Weights of a small self-supervised image encoder.
Model: 48-pixel images, arch preact_resnet, norm batchnorm, activation relu, depths [2, 4, 2].
Data: trained on regions of photos with short descriptions (Visual Genome), 203450 training examples.
Rows from block 4 of a small self-supervised image encoder, named by matrix and row number. Rows with one number belong to one channel. Each number is 128 + 24 x the weight over its row's rms, rounded and kept within 0 to 255. All counts start at 0. Numbers have three digits each.
Before each channel's rows are labels from the 100 images, of 14848, where the channel reaches its highest value: "place" is the part of the image that holds the peak. Only what is clearly more common there than usual is listed. The data: regions of photos with short descriptions (Visual Genome). In brackets: how many of the 100.
# convs0: first 3x3 conv (model.blocks.4.convs.0.weight, 96x96x3x3, each kernel summed), inputs 0-95
# convs1: second 3x3 conv (model.blocks.4.convs.1.weight, 96x96x3x3, transposed, each kernel summed), outputs 0-95

place: top left (27)
convs0.71:125123125110107117128141120147128128150139134146136121095128132128093151180132119134130128024047147112142128137134117130111157132158182145119154124115152132121114122128120128117133117154096130106085132096038130133141124149119158163118148154128142135155108151118139130123115127151145105147
convs1.71:130100131118118143137098148142108133194106092086123136128147147134157107144122140090128089128056087126117167172096117127118113138107106143097127120130172128136115137111140139086126115106135123098109100105112128129092149149151163131103131130091152113137148147102106078112182110135095146136

place: top centre (28)
convs0.6:130138114088097122126140089120143155117164131142160130118118123163188128087118137129120137069089075097140144150142132135165133094128143129146119105154137075092147100156118114131103136134077064130101154134096113103128137114127115123128117130120125113147164113132128126114111106154128112192
convs1.6:097138104101124167150145114166112160109108119128216165131159125145198125106118138109134155166194107145147152156115132111151105116126122142126143122109138122145123123146140130069123096113142142119118128153114094091104153137121120107113093103136121134125163123110120132090159124152113149136

place: top left (38); middle left (31)
convs0.84:116109128105113128149112115096155119096118115140140113114128093132115152150116148106128127128157110138133110114118121095114165242128145136120106070120116170128156170149088114136164134148157099115115164134123132120123155177116106123119122133097114128112122128085134117110109128151111086163
convs1.84:141133139128113148110151139145095121121177141089118131143139108136143141154183126113131134105108107120139124155141123128122132218128152116128075061128112142116177132154064128122172142177103125130106128131173134115128153150147147124108106117089133128137115125160147128089123131128137148122

place: middle right (29)
convs0.33:098107123153125157132131141102118113148073133152114104162128167103123125139138149082100116144172175143124150080109134146141160102110124125128126156149103137101118091106117111147130076110154160145142179087168140138094145152140134123110146161091100127134153106134116160116163131128128166161
convs1.33:099161125147124128106160128140109128141128102127128133139097158151121109093118130152146110147164137134119149143173135168136120091120153152154140219151121128136133134108151135159119139148142135138143130072126128145111108160130103129127083122118108089178144129119084151177115134167129085170

place: top left (30)
convs0.5:136171124151144111159065119114091093138125136138158172122128097068088116104113091148169110127109134153115157164133117128114148147123103144142187136120103125138152102140110128142157119098162169114127078129124157128128121153114129169136094143122133119110085100126127127128140100156150129092
convs1.5:117122076113101116129117129112090139130122113089164077141133092095078158156133107121074121116087128128097123138119143133169128142169116128115149102104097127120139101154086128147142137139110116133103104139117168116128070135086123128124116151064128102078107128145151100116127130148125124120

place: top centre (29)
convs0.17:128135139086145107145126144109145106074124189115114138109141075114117173121135112097120128152132094173131128095119155127120079137141119161150137077123129145155130149135139160122139152108085128142142133075132108119110091139125163076126148096133093175171108099135137120138142125131129104134
convs1.17:141154134130128114093088103128116132130128125125108131145134096139142107091128180097119187113147115149139137118120108117122114133085117119143077064133145156159133144129133097110148060099171107128103124100126155140143168125103151143097140142142145180128116085145135128148153139090150156143

place: top left (28)
convs0.89:084092163147133115115102140112117088112105118080106125123105110139126178100150128137103155088135104111135142144120083130112169154143137134133117137158137099114129110128104128181170182126158108119116118133107140139156114167128142124120149180132140096155103091150173095171120131152131143133
convs1.89:163124127108105167155171103157148107112127109092144128153109104096095130142128138103117091128107135127135082157125113127143121200171148115157147117122095113158141156114108123130143103151121155130181146128122147124105164133119071170113128116101141137155107149128109177079146114118111122128

place: middle right (31)
convs0.34:106159116116138162128099116142128129109105093117119163120113128104117147131122146135139091138084131128145111107153149098147144103133123099151109122109092099110134095128153124102148176103114148145166114128162090137128100110156110119133096118176150142156127119083119125195161102121115175193
convs1.34:132115187086138132113142138145148141171109156086123128135106197102136125121138120106097165135125155142178109143116144109148123118076089084140092141098116114112160086127128083131145148145115166120131126120146128140128112117108085163152119136156135118115102150143134144165127135160097097125

place: middle right (28)
convs0.29:128114131181145168164119153124114120149108159145083144198130100125128128181160120128103138146170151094144169113095131150091162109128102159064092117121120137134134111134117125136152134124096153148156126093112109136102090165106109124135146127139136147123105085117119112122135104098135138133
convs1.29:128112101142138138095103154056100117101192120128127113134130110128144140093145182146141114123122153101121128106120133159105181136140135133091149127122101099141141131144128153103116159101110097126148129129117143097123132063161120143137151146140124171125116181121114142128198134114146136109

place: top left (40)
convs0.66:133128145088106164111109112204103145155116136106096110119123197163145096152096115173120119108128118139133113116143111128151128119128128108132151139121120113088155121162129098177149186177138157107111132119091137139119128120112137106125110108155144155132137142119166120160143128183115144114
convs1.66:158114118149107108138128089154128101079141111100147114184094113129117128129098121117159106108140122129163124124130122102100096143119112093165150056130099121128118142121117112138090111099083160128108108119135149119128162127127093144113136127072159129110087174106159111109162093129128132101

place: top centre (36)
convs0.76:103126121124100170169112123106102153072109149128108140119158112098082150134133139109108108146150098115124110121098143128121071131128184192154128106088132091152125087122153156148161125128128129116163165120118074143114100155136158134097153098142101132128118149109123111141139116114116147128
convs1.76:126120138112081109136146135117092147121143102143102161134132154104119099114128150141115172121081119170153146137141119144093132122114127194166129141094146109157114143134189108117062098096141127137143117136134113133145127140084128116124177156150138131109175086122128127161122129168154135139

place: centre (36)
convs0.39:114124150128116106142109054111163118159116105117133101134135122186196139100136148114119100080150101117094150112126105120116120153150108109128138129161131108101161136134112101165197122138147084128130098120127117138121117126129112096160133128125116132096131089142075132109142162108124138107
convs1.39:144137164138139106113135137142144088116169083063164080082150117145157140130138117087103128141095146119155103154181128107121140121146132156121142120159084128107121139136115120129151191101114093153104128098125096100154162140145145115128094118128093106144152096116101132114141128106115126128