From a checkpoint of a small self-supervised image encoder: widths [48, 96, 192], 203450 training examples.
Rows from block 2 of a small self-supervised image encoder, named by matrix and row number. Rows with one number belong to one channel. Each number is 128 + 32 x the weight over its row's rms, rounded and kept within 0 to 255. All counts start at 0. Numbers have three digits each.
Before each channel's rows are labels from the 100 images, of 14848, where the channel reaches its highest value: "patch colour" is the nearest of a few named colours to the mean colour under the peak. Only what is clearly more common there than usual is listed. The data: regions of photos with short descriptions (Visual Genome).
# convs0: first 3x3 conv, stride 2 (model.blocks.2.convs.0.weight, 96x48x3x3, each kernel summed), inputs 0-47
# convs1: second 3x3 conv (model.blocks.2.convs.1.weight, 96x96x3x3, transposed, each kernel summed), outputs 0-95

patch colour: grey
convs0.0:121077128129093095109131213153136103128100153134164097109093161120146137121091129178126127110171116119150139134154109141118144171246072159138118
convs1.0:128124144125158123117133097164114167149173112100128094116155086101090125128179163128136186112151094120171119135093135116124117166118113128092106100095190097128090094116087126128039103108139128107173087189125158119100103128093053098154118103216143061086147130155149079127124155099132083203

patch colour: white; pink
convs0.59:061156112169128106094149121149120137056093142128144145074139132141137106114110054146143102123160102070117145113128054092160168182126117155171106
convs1.59:201145135087131164114131133134162134158082128160120115156138034153116126128128117159161116129154116142117038148135150139122125148128110108161209128159188123097155151088182098137125202084037114153128059157130102129099137152123106171139131122102133126181115110063121156151148118079140144127

patch colour: grey
convs0.80:132128115141142136084110123112148131148217092092134128128093143111121114201240072147109138128070122128163113104089139085126115128148096134116119
convs1.80:104125094128116099128128182195106115128067185123128085084118161146165097119129134093104129103131118193130155135111120097119107110135097037162086118126128161170128168116098149109133038115128125149092144112076140121075116143178149097151116110072096167089128103116184131138148051195127121101

patch colour: black
convs0.62:176179128119113164149147068131157116073086143133099111125119090088136114195144150127118128096134138132115209077105193104108132082082134093144149
convs1.62:115129132169110117158118110052194089089168123157157195151128124167140147141098111163156157146111156111145146074128128144128181144099160188068140121170023089096110120091145128095132124105158114161114133125146118113216132145149161136144126125128203138148103160103153157103110172130067119097

patch colour: black
convs0.33:084182128167098091110137128125142167228128118126085139136153091084139159114116174053147182094128128128139118167113152094140160144121162080119120
convs1.33:142144099068124138183122126097082170139109129099128162093130105137130104172083114116204179123127150140146084151093153096142084118167119120208119159136047149128086087128184130133114114150129105122123139174126170161118100150124135149104139149106145086122183131209053093107147141122174140059

patch colour: black
convs0.41:127225077129101139128140128114136155139119148169088131171128076130153161138096097147124153124108104128135153128115123088144172100244134134154093
convs1.41:147096138141143129140138135174155253102145133139106102147094126128141157138131128137144235148131140148130111078134140093140130131115143121181160147116181113111128107138162140109098134137103071127128078136126158122185077215114165103104157087160136088128164135104121123137117124077115102028

patch colour: grey
convs0.29:175155168129107123083136131148119089105083134129177112025131095166114109090143163150194073124109107108118139098124148074134124107163089153098121
convs1.29:092198109101111128146106139152136104140189142100128102112119079155135118112114118145146205124105152154117129089168177194139116128123123145110169115135144141098169130122139118130108140085156128138113143121095136116000137154058123128135143086204082134121106148206150128126128128124164167202

patch colour: white
convs0.90:129196119255162117128078128118128093125149128136136117102112181122099111120128121145140116128117120117140128163150097089207114137115114158153131
convs1.90:174155128087128110147155123155148137177041139165105128163128127182101118126148120147099102115120101128129084138072080189128108083136176122157162123094148171188088096114087066167167168152102072137093123146165104152060102135154111154099163177139132133141099113069167123112107076125121156079

patch colour: pink; white
convs0.50:109202128255133119110125128111122127115126129136123128139129138112101128114128124143128108121168098120136134144143134038128149120033115136112128
convs1.50:116124082161192056133131144160189102200103146117101083131098109122109108111069156142132142142103120152120096176167143255123128112143119119148134103108147098122103089110151048105179154133135115150139110210160143160086128136143177153174133104127128123116137111139154131076154123158128150125

patch colour: black
convs0.9:146150106133133137137140116128040091139132128124125059132117120153128128093122145111117111145153167143112212140085220118128173153099108122144054
convs1.9:054157134159178117104123107066097128106124151179144135132137128111082146104107108137142127175077174127128141114145195140128110139113184156070119115129065113036130076149115112131107128132150091141086100118128111073169110148140097134179134132151159150146100164128141117075071105091046147074

patch colour: black
convs0.91:196136128144141128128191168128120106146128100078114117128128092142165130128124104153150117126106128112157122136051072128139134182121125145152007
convs1.91:147101118148165158147128170128080096156124147178157107171123092101128139160087098141152165135166072131110145081133115171133193143117141121132128162128098160161138145173113077124152100104126144157115069108125155096087128133153156138114105111124088103144103114046201159140177008156175114095

patch colour: black
convs0.86:197107135129170075112188151154085143109108119065099150128181120120145100115086175112140138188060128074110159163088130120097127133113117131153119
convs1.86:153124092155161079122099025116035156133140105112128123151136142115131116088128133128087147122102175125088134198128133157139184107137103112154118150131154087119153119149140128212141132167146179126117101098108180168162105117167130131174117114162123128112134157082221078094135091169157102116

patch colour: black
convs0.63:183120152155111168154110064119126115157135099142077142147106105116170113128120074093074186167114104113104174104109152111135142070066155125158074
convs1.63:109094145161142182131132108075128128145068131164155213139074150169123152143128140171122086140140140154117123138152134098111160117124109159034095167173087121102128110106167136109133123157150107156130110095094148081192119160168180132120140096121088128107119191008138130131106143121124117171

patch colour: white
convs0.15:149110117130164092128120045167127134067101098146110133105111120148171137155111060128098128117167136063133128089135085175127136118109175153206151
convs1.15:157091182179122110073120055154133047135063117133074127159167129128120083095098154193086130133117153100115086161181102128137118115137104097147122159098134136120110155107128105151132225145090148140138115132146143110128143127158130088103124101132098089089122140026146124097103074135156142168

patch colour: white; pink
convs0.6:181117142165160141112128108145096081081128102104195171076127104144171117119145140096113090126118134103132159166101108129056077175119158170170083
convs1.6:108140128083126161071108068168101107144141079099118151128134177098082149137095106156095120107091128204147133136119169101144141087122128035134086150103154091069146092144138147146125148129117184133143151151121147086090113124098169120128100135169136139142135128138197145193116015153137158134

patch colour: pink; white
convs0.30:147143130180103115095117138140118088106076117128180219117134111175187098101117137065119182140195134113157148108170086117114127158132111148109142
convs1.30:164129139105170133107144155194128120176122112045114116161135198123124140131128123128121144135161121111125136142176109164168128075136140068152118216127189085097126043112127116142115135116142201137159154151131160156108093044128120163146128139222145123155138122150129117140122122131155103183

patch colour: black
convs0.36:127147118128090160119129097195128097149128206120149123141145120114087128133112111204134119175132133128127087103109114047136107123192195074135116
convs1.36:134085137068169145184165110116188211176119134138121127098096167128128148122119156125111154124157106159121144128073136097115170162075162083138158099110128141160106128181135174155075152153185099164128168128128128056172150149147102128077128168187170160156148081100094098149090183110132128139

patch colour: black
convs0.24:208155085117141128139167149114091136177195131128168128167112137116111114104115036128078110125146150133079131085108100113137135167111083141099087
convs1.24:096092134171160172105103165084132146141119202154118113130151136128106170076128102072094137123152085084115102119125108141106119164117113107194088103109120116116132119104119124113117058171106124137127081188101213130095182106193100104126136144065086080136128178075136159145116107128162088076

patch colour: grey
convs0.7:131142129147126112093157076136164126163130150127177137044134085155092108127129091139116126157118041091138104126128222136128116155151075138141164
convs1.7:101142130127128114135151112137128092099128128121137096123093084092161094004128145093054128121092128188107142122156197188142107128135129144126134123172147133128143172128121110082132118113125120161112148079097128162128164100148163086075139098157058116173128062160139128096118161121184197169

patch colour: black
convs0.2:145191105137118188145189079086156154202144128131142116187116104116115096125102107119100138101170080166111128122110157101156128096109127128110209
convs1.2:125094099139166116119147126105121168102128125136089070172137127143138153124128104080002128115097058076117169108125171213147135128122158160168118117113119174133135116198117128111128080171105141171100136128100167173128128088167128179079086158105131147181145108115103159120130147128083100102

patch colour: white
convs0.13:097205116070121128133128118138162139128113092140130096149101214126119128153112106104122124136141100134118144170157144235128087123157065129109162
convs1.13:100138107138153139147127131125143112088149128144125128111160122156128132108255142118141094084132133128165118105156148104132119120116144128127127139154160127118120115137106122101184138111075114149130101104133144167118152139121119149094128184078089154128093128121043121120124154126103120111

patch colour: black
convs0.38:128127128120218085159135120139155128173117143133105152188107119071190112136039128131069141150150135114099178142122145154139155118088111140167143
convs1.38:188081116159128098129155087102106142085052128156162215119124086099141092128128164130062036129144158142085154180110128090114103128095183163112127161117110109091115112111114075115184119129121121126147051106157139156204109127128138094140132120122128128092119136052147128138098128120103136149

patch colour: black
convs0.57:111148131153128137024154150149075137185180129111107138149140124128127082121110107121111178190128150069096116140056139128150161124117081134150104
convs1.57:095105189128187138093127126148128104120066163122158143050134069138119175087147128109082197160107106105137157183096122103140091127145116093193146128154080156096133128087143142099093059164090104127143055146106213158130132135121083148128100132152118128127198170116121113128113141127145149114

patch colour: white; pink
convs0.79:153163119117125137105128117110134124103152123020151164100157108142120128140180132120243128094038147113133145132105111133147118122117115158118116
convs1.79:089188134140095114158128143080127141098157125120128109163093116077161074162138089143107111135151144140114121078093157144156128116161106038119147151135162097124114154128135160146086131150069115090045110109140149121067150127154138094082117123152065165127104128113115109167188100192183082060

patch colour: grey
convs0.53:094129111119162097102106128151108126124094122165077133171115190138165108090085133120099155128177139178152165120145137144110228074097099087124163
convs1.53:140068105141172133175099059117111128102083121154098159090158110128128080129128119109101054101128172062118132206097075129152104085156128228142119124064155113115121105143128063124142110151128116123128107108148094131124055142128074143163128148130173113104110128105073114095142154085149135117

patch colour: black
convs0.49:128155118077094138113128117128128128137128140128110131142148043128159148137128134128128140189114128128116112173083128111099128103000128098128128
convs1.49:081125122167140116074116124110081110134034168104165143069138173122108098124176128126068060112116129132111107131151148092088123102149132167133123128076095122116128099077159154099144140131103183136168099114133134109193132134158122081139120162103114173127092141047121126149131163149207201138

patch colour: white; pink
convs0.72:156136102156114101085107117116107197107154133111167201117152128117116111116128059128118207115152128113129116122214118146146107210118145128122150
convs1.72:129173139079120125081125159145098063140124113072118152128137168190165144126143128184146125137138139121144063111111103128137136150156147098117115168244128117106064134059094157162070156098172153099138144149138160081106167082117089148113148113088110078107198160142142121147128114127165109142

patch colour: white; pink
convs0.42:136128215157103147140187098162067083070099128113169099104126114136205128113135152092133088116128081121143163178109124082113128133136126141157150
convs1.42:064122110151189162134126076110092147167170029131110158148088133112127113136128119147113123124102147165149167094141174156126182082149106103097096168099097142095166088142115143128140108076073112161159111094144135121147109114109143144122146124242133174156099079080128101169128146134147187140

patch colour: white; pink
convs0.45:132117056117148064136140142125137157146122099115103182156122106075128100131089127119128195128177118101120103108118128150160111238128090117115084
convs1.45:152147108091140096079079128150044083163123103131147118110139122118107120075128160202112140120136142110114056154160128151114170111104208119102116163162179137128082139068110109140079117179150159144131068128132143171141157101127084150146128115073092065120167129159183145125098139134190138148

patch colour: grey
convs0.67:143146171142119164101084071136128145087128100121149114135137123095098091122128093110128167128217074227109120105128181113160122078128121110122155
convs1.67:119101154136150141108165091112115130126120146098116104144169143128109073180115162047020130139115131120118161137122085137118137119108142128153120140114172140093108106139123133089116115159112106167026135111137085120115124096151159126113087143136198136174168101120101112089096217121043084128

patch colour: white
convs0.8:145148140147130093127128114118108019096094123114099183137154128116225123126112171109106197158141139119145128128151104164060136103116132142128128
convs1.8:116143124120144122092132089144084109105152071110080192128129177150088072100145087108146083132150193071176177153143124087094161128136145128148149187115114067066092083121091128157147168118156219103091166160139110127149106103126142110145075126162127095142174138111151121139102091119125123183

patch colour: black
convs0.70:105155146121128137172135127128179101141090128154102070096128162144131160107086119131066124094147114162085201113123244119128128104151131100138135
convs1.70:098182101163046099120102121085153117119142171160128181114111111122146143142135199128133134156123152095108116088144128126121095090119116193089146109181068137116128094128130139110148113115160068131148136150097045109142133149088149082185149086131147128092077087123099126072068151093058167128

patch colour: white; pink
convs0.78:136187128183134179131088097142128094065100061125100164140076113114133094123139115144107122130175109178090144137169114115125173107128113128052170
convs1.78:133098167147128156112159147112143120105106141144068099177132166145110142191128103096078085141117099117106151131128109152121133128093128108108128129035217085146118070172128117096135081196100167141149142135128102132079094056128163136109116128128161185153108100119116082113136128149035113174

patch colour: pink
convs0.48:114144131161128104081104102126123231116165119175089183131128134122107098140095074133103224102171092132168121149139110128147126172125116149120126
convs1.48:121095140129172148107116107115116087167122082086110145087241147177108097090128146126104148147162128137149043128146165091112097134147158094168115158132133123109076112062163100128111111128142114125154128185144202124077127115112116140156173146044125101101128151108092099148142105123183183146

patch colour: brown
convs0.76:160173109074122115156128069121196110159153149137115097171107141113109169142121114056101128139116162101131161150114154166089189072145138095071136
convs1.76:121085166160132119130120117099128188089094102137133178113108186154126145120139136138155150153128148124105223154123096116121080142109108146140067115147065039168126181144220128128145113095138073099147095119124176096177123171119138106100108138118156123118139187130125109150106119155110091050

patch colour: black
convs0.40:185169131126147085155154139144196103119035104148128098158093119127136113153059103128146119127168151128142202142113147155121084143184122135128155
convs1.40:141164140181084160153128096099098128121161098169120154136084119128155111082255113136143165107165140095100139098139113173107149112121127167147117121168055092140134116128156116116134139135185130149165070100143094120163096135110109118112140117128118123068080142128114151083103164111124119106

patch colour: grey
convs0.1:121146126114087123130188206156141088149111163113141085112122146178159136066127113200196147104128150112146166139148071131118165095147107172133128
convs1.1:123170142095195103137167133135099164174158157119114061128117103086151127116119101147128190164147104096104175134138110145151118150173100104111182112118189139128186128184128101129050127123084172101123093168098188138074086121106098134144110128217092146133100140180111100152135134096148088156