config = dict(
    horizontal_flip=True,
    adamw_lr_other_params=0.0017,
    gradient_centralization=True,
    steps=14700,
    batch_size=256,
)
Rows from block 3 of a small self-supervised image encoder, named by matrix and row number. Rows with one number belong to one channel. Each number is 500 + 50 x the weight over its row's rms, rounded and kept within 0 to 999. All counts start at 0. Numbers have three digits each.
After each channel's rows are labels from the 100 images, of 14848, where the channel reaches its highest value: "colour at peak" is the nearest of a few named colours to the mean colour under the peak. Only what is clearly more common there than usual is listed. The data: regions of photos with short descriptions (Visual Genome).
# convs0: first 3x3 conv (model.blocks.3.convs.0.weight, 96x96x3x3, each kernel summed), inputs 0-95
# convs1: second 3x3 conv (model.blocks.3.convs.1.weight, 96x96x3x3, transposed, each kernel summed), outputs 0-95

convs0.32:555532529447463476452415489575544541498602508524471436577399517500439472462484433550470458440513448620519469436604518574511510485530497478502514500516481375515475530521434590573460540500456591464500524499524470447530523516560478562416489437465567539569497577485556542524526535611439498484
convs1.32:507476500502406415521410456473442434524462520625510580487470428547475513496469511500488499507498549501461547500524449494517542530502484467407528502518372432454483497404565528493396465482517459509400471432524500449444586479430466485442533432403651511473542523490579487522447500538453484489
colour at peak: white; pink

convs0.9:434500528471504469500436481484509516491409461517444596388480594503518627493481475500478488520486500522486415500480500500497460509591540454568456525538426515526357541360521498502491505546575542522519476501531537527526535500673476518500500471474520351508581469476488501496526530500472564494
convs1.9:548516462457604531466482517548493471597495527428487502453461592558500504375530483500502541504461536462562522488577519494395563509493558512622428591502518500462423575418451463475551520584478471513503522619471457500517517458507415581518573480471454400487537530537543510438535431522500472492
colour at peak: white; pink

convs0.16:543500521490512500419531514597523546447482519479462489371631538447513513570442413479458475521534481513524409586500529431510390505515500508644492503505490482492459513410505592498468478556500496532500487469502500616487559445480576512448510600465531502529511529457435438525562481603549530510
convs1.16:462375495591484500620480534458464520500462480506550498302496500520535517450477529491622500512487532453461553550492454366452490537505576483567549521483399464551497500518551494572487515469521481463514543537498482440522484520503454516493536586538518456519561528505528385527601460468499528500
colour at peak: black

convs0.13:501538495522488478429518499500552560507480525446454504414520513458500469523536479479554505485462448436508451545545492499503481500479510469509395613624452453413379564443496545505603438485624482472486529453500512514497506555500545429531525572444449482589688482509500523488519493413529509498
convs1.13:506484501483532457534535516564503503509488501418469454445565513500519521484538481612600501533477516500569400532583531521482516476530553514416489667537474502474382488402500467545601481590523583511521507604538455469474500465451477510478520565526396428443578450483547493482548534495531561492
colour at peak: white; pink

convs0.83:494540514476513465458459526565497400530491463521574563450562395465578428565500512550630478527526532479517479535527500423484469504466445538445566558565487488373499500507431487521565508477494438432500420588528535542510513638520486500528551545533373481391467531531505495491452482525540532532
convs1.83:496548435401432378461415462528542541519447488493519452544476439411555506526537462461499441447466460501477538500500505505485500480443469517543585500557497462492529488462545473496490571473515524433573416549417549468534498500389526509500533467500413415534569529579477441521435466448672458543
colour at peak: white

convs0.45:488459571508469422613514500456457511514514498537476598466518571454531477578570417549500520517492501530491429471500459404574524481534566439565475448523519500473424434523460501454460591529502505500500517485572495443472593500662500434475458545388568480444522485472472500427500445586485468436
convs1.45:530605436456444485495461432523521516545460519395507581541484630537531499416529517509515548537586475538572449559581437601490500506472433476492500509500469542496470569487530568465523467591557520506491564543520469482440520389429470487471548445493407399495530459405529554500440444465529491525
colour at peak: white; pink

convs0.78:534469564598466472490486462462500480602500438591486519597503451502463536527427535510482506531522492570497520390510587599465611500536537536415484474540560518559482500514460509440588525482542500580523516471518410415419480478571538445524472377461513450543418521500529470409490506434506527523
convs1.78:478522537566500545495408478463462482498518502540545581479449457558483420444500545525512447501465454476506468447485500519443603507535443517505454516534434510518519545530518519447471499567483480468512486532441538519601405500548457514554501342479483562429511551540476604523386565354608519533
colour at peak: black

convs0.70:492580471515511485441478473445506540462480447488503562461500539452488474570524502453497445577490553541451653477448542469564522376485371460488511473455454532520487438506626543527590554468406480562611517413509448503504436561500575469500499490556521577454463485497500487502555532444525555475
convs1.70:530504495476477484417541443569565521661537368496471524522551545486485436550503464500472514479500524487547471523466456465523511428495490546487472526475493528448587490524460535500627527364483610491490531470461516537499524512458411536482506567593540567527366473558539544557493560439529488507
colour at peak: white; pink

convs0.26:543417645534466473443439449565458604495459469503465467463500505473506473487452560471393511417520438478550557495558483448535482566518493473500442531485437444506505523549439457554647457538593436467512541500466474505574500514476500408582473584495561514533470464520434540568463514476514553426
convs1.26:582502559461600495606571452500547470482601502480483467500524501445433509495461484464402440560477460519562456498500559540472467591519529535520509485513482482545546634517469476451535563532451465522547445534483498550509502446481517549519511557468491528604468412422575523380548478444379561525
colour at peak: white; pink

convs0.24:566484442437484443514513500417466549546561389509550482465468498524500500468502507501500494539479528500489411478447489476546500577526512463510552455616547558500463491407470573481537548549607515529474519364580474500519632458576492471500547556432522485451578471456493500469498573514502491347
convs1.24:500500511530478404452482470506492504514545546458475513442500495521592452477569488555528415491530490430461467544548519483513538652503538472453443614619505521463480573460451509606505514590546401508481561517509459484417497483468399478540497495411466453456599432521599510465514540520500538541
colour at peak: white; pink

convs0.86:482584477593533500518470540389493506516512451547500500671402500501496548500455553540451518534537488525538570434452500504433587526523524545336500467447517500498559513550489441454546500446500484502523520439504458469442438570478500443529496369520473500521366500500537534521466500427478524522
convs1.86:475458449476580500488475477441500430526570451517500495510529407534498403427500530459505599519426545393502503483515471497353564494465411469456522455458414536526525500493444540429448549487507520500482540523493503464514537530530516441521563383558460587521500520543531610544500585369500506500
colour at peak: black

convs0.2:528481465557511557496500500514468503528526498557566531467437527394647433476536443519549479564575484524544474560420494465492540552529500500600441504481500509519545500512490486473545500495565630496581510417507538501444440575501474541460367533538392530516563544507449553525601417532530471541
convs1.2:463512515532554538495493506512595545449571458453537500586488512376575425518511469439440549472500500511506514465433557505526528472416513497510437477442536439477486541522586500593529557567518493443535422397507615586556500521522513488474486449404400433503467501526461473599548456567573512535
colour at peak: white; pink

convs0.0:521476513539505581446500522516492519510542470582498550526541465554447480587500554557500460428500496441474486543525504462494501529407398579484558539506434537509500468440505524532557434539420502304512486465504572488500437466429388560553490545474541476458469605429501546608495526513531450526
convs1.0:563366528547539529508495552518414575550415507535514492453475517478497470597414466483500468482495459492503487472494471545503493517522606604464486500561474477585522474461526404549527553500528569504507422461440561444532544616500500461387437473509511454483477548500486554570486455600500622476
colour at peak: black

convs0.33:470496505564517481519486413431466500544557518601452515475578501438431500549465395523486436524555514411469518519433472497463506490500522613524432542441459478465461443475505489515612377519640500597466466494500514553473506518479494494615554586500546523500433469469491602486497521527500481575
convs1.33:419408472557572528421560441509473546445514458562520568469512494511498476503523538449493484580454468473331582470500523459465500510518491620484538534448430504521496446639491504579536544560491509470518536569465500500586420473587553485469449430530527524508530490474556496535572507476474468407
colour at peak: black

convs0.6:530417502500568486441452529497464536567537484460431503500519488500486546512456461589457528319522476404442455524500496523466536636472554446548497574502468453431478520582481413486480502564556504407550534498493571460560500456450462520545460520487543481497531584502590569515446479500498471393
convs1.6:488488506598595526506502558542453578504498590456510509518488536551475506500461541516460462470592500500563531518477416591483586419588512530550544550442579536450463464511500466517500506500473500568468342551435617502474526516449473496497494610500527455491446554426570492414588466511448503503
colour at peak: white

convs0.76:482430502570526541449519437492500475537468482408463448489426540466451518528560517503450508500528471431608500481599440521544509451551452500469416504503486468478583524605471495553515508509504600452532500454416432508582619429427479533500427504477436553630500511483543551522419461484548500582
convs1.76:559457516458559474466504540512546482469577552373463466588517453485528499500521624545528474481500509474511513520603483701450540465524473436385458481551535467521454478480590477476473475556540523523513500482504500470458615452485512502444604411516563500482442549480509468427496476469507520500
colour at peak: white; pink

convs0.61:384491586448522550454510326454555473541415471471500501540487469550464500552487532624461499451450562414532523539490539502554553454414501478501500660488510471385469487499526474526544491465441500447464533523469547520511465527471457498528524558480507536534476535480521446628465539489447543502
convs1.61:510456586539428500393511400451489527407402517541468588424493450552436555454521446498525465514587590345501507475491427500442514543512503541516515500477544539508479454533434500459429538505500549498562455508477444496457409547518457522520443488500600456442421554492541463522472516507556413486
colour at peak: black

convs0.53:418492467589554569541500544444470517600582551502400416508465475530478471465557500524463584555500517530449551520476419479517471524501459516445562609472535542489608521524455489500461569348533529492461458506490495452483502474407486531518570539511441551471458500526523571401518486580534411528
convs1.53:491484510532450541518478531515504476523512503489455478500548509588529520467548547475471606500530482423508535577607488621513478566500560453500600499519472500462512529507430521595598448462566554470584513381510460415368547518432449525528578421509458463522529522514476504567473571552531452563
colour at peak: white; pink

convs0.46:618520552565444465533539500478534396458403523551451509403447516466591564594452533521451488500559451516524487462572539513480552523478541494474383524483528487531363568469449577529511544474621509483450474459575418532431548500508536482468495469471518482525529505555513500480464559500597506544
convs1.46:529497482520531491465493547562504534456534500434453456462509465509513439557440529582484428482544524509460546583553579573500479545479477543444403527498530522500439527485551447518528494562495464445530472626500475512468551527500537527413501461359428337428532438535529445460493470440517538622
colour at peak: white; pink

convs0.21:450558451481531481550444505481506546500534535533542430490424492477571394411525459550599535508474510561424512525603473482465503476482480476475604455458504586515485534433425503493466486511471530560437578354641577416458480440509471550500517465511460440500469448535564481434543476507474535500
convs1.21:485685442434482461499564557559540548460518497491500416611481512448544559498500452462500552475443472450498520474537500457616453458494449483500457479461500516515486495515481554494473481611539471582451598570399506509472486442448524555484387523467486500491519436498500537444409452563437462528
colour at peak: white; pink

convs0.60:533502399479488457543454526567521469425523511536453486531487507386500468391500547446560520526429509589460520500512497556504517376485500506529477382523436427471455444535621532557459540477501500540468558477544487557508526537515550420423502474492455501460563451578482428414524542627516459520
convs1.60:461596528500431458522500449413530477529461410603582543515521472448577500505408473537482489528525619484541500555509578539518535500520441500558528411602508475500534531466532522516500442448466505468390525471499479496476529420504485492536512631512506593476528386578437482544535586463519544480
colour at peak: black

convs0.25:596464474480484432497612416506477516561526415544520438474510486477477459467512439536460522430493487461411447473487457487513532572457538542584549536515585483451450512592519439498508570485419508447518501484554472605467396518471527561484480456402507472514578599583471550520614460518500452469
convs1.25:471577471614541604601466463476506529538397408523483533454505559466503388420481573565550425429488575479469590500433529454539493471478530549500471555488534511554491603508572524520482369452543492429514492492545489517448572481442472523483506590569539518478493486500458430508523490481533502500
colour at peak: black

convs0.75:442479517524502507564458399427477517453470472454409616500591512479525476563483465506485469524526586500504585515481517522554521379494462398529522640529500511431532412500563471562581546475370527515542504455532522483542427576523517442468467484591513492460516485476486535498500539532487593536
convs1.75:511457525414509491459543429554412585610551504494500567495573580528433538462563488527532556553498511521480465515548500457463470415537517504514578587486418483489563481463387573436601476507468610479447549547439482450477483500481510481539448502602560537528473492589574513549498485510457578478
colour at peak: white; pink

convs0.36:450514480554536507500593500500495411406570500580541485429491500424460537491790473500427449520578515500480506491454483513467545540500500503494471500516590528470534500500496487500498500532500494504540436379521538510482516427509486438559509522475471500514505511503382517514468491561518469471
convs1.36:504516537495515499454481501408501561461566481439563475538523500544525543500831535462489456555534557497520512498500481490477505485570511478495527508535568462521524500481565510500500487469519545483468422471533522522492575532521478567535525516501510504465512604575437529487490539491502477420
colour at peak: white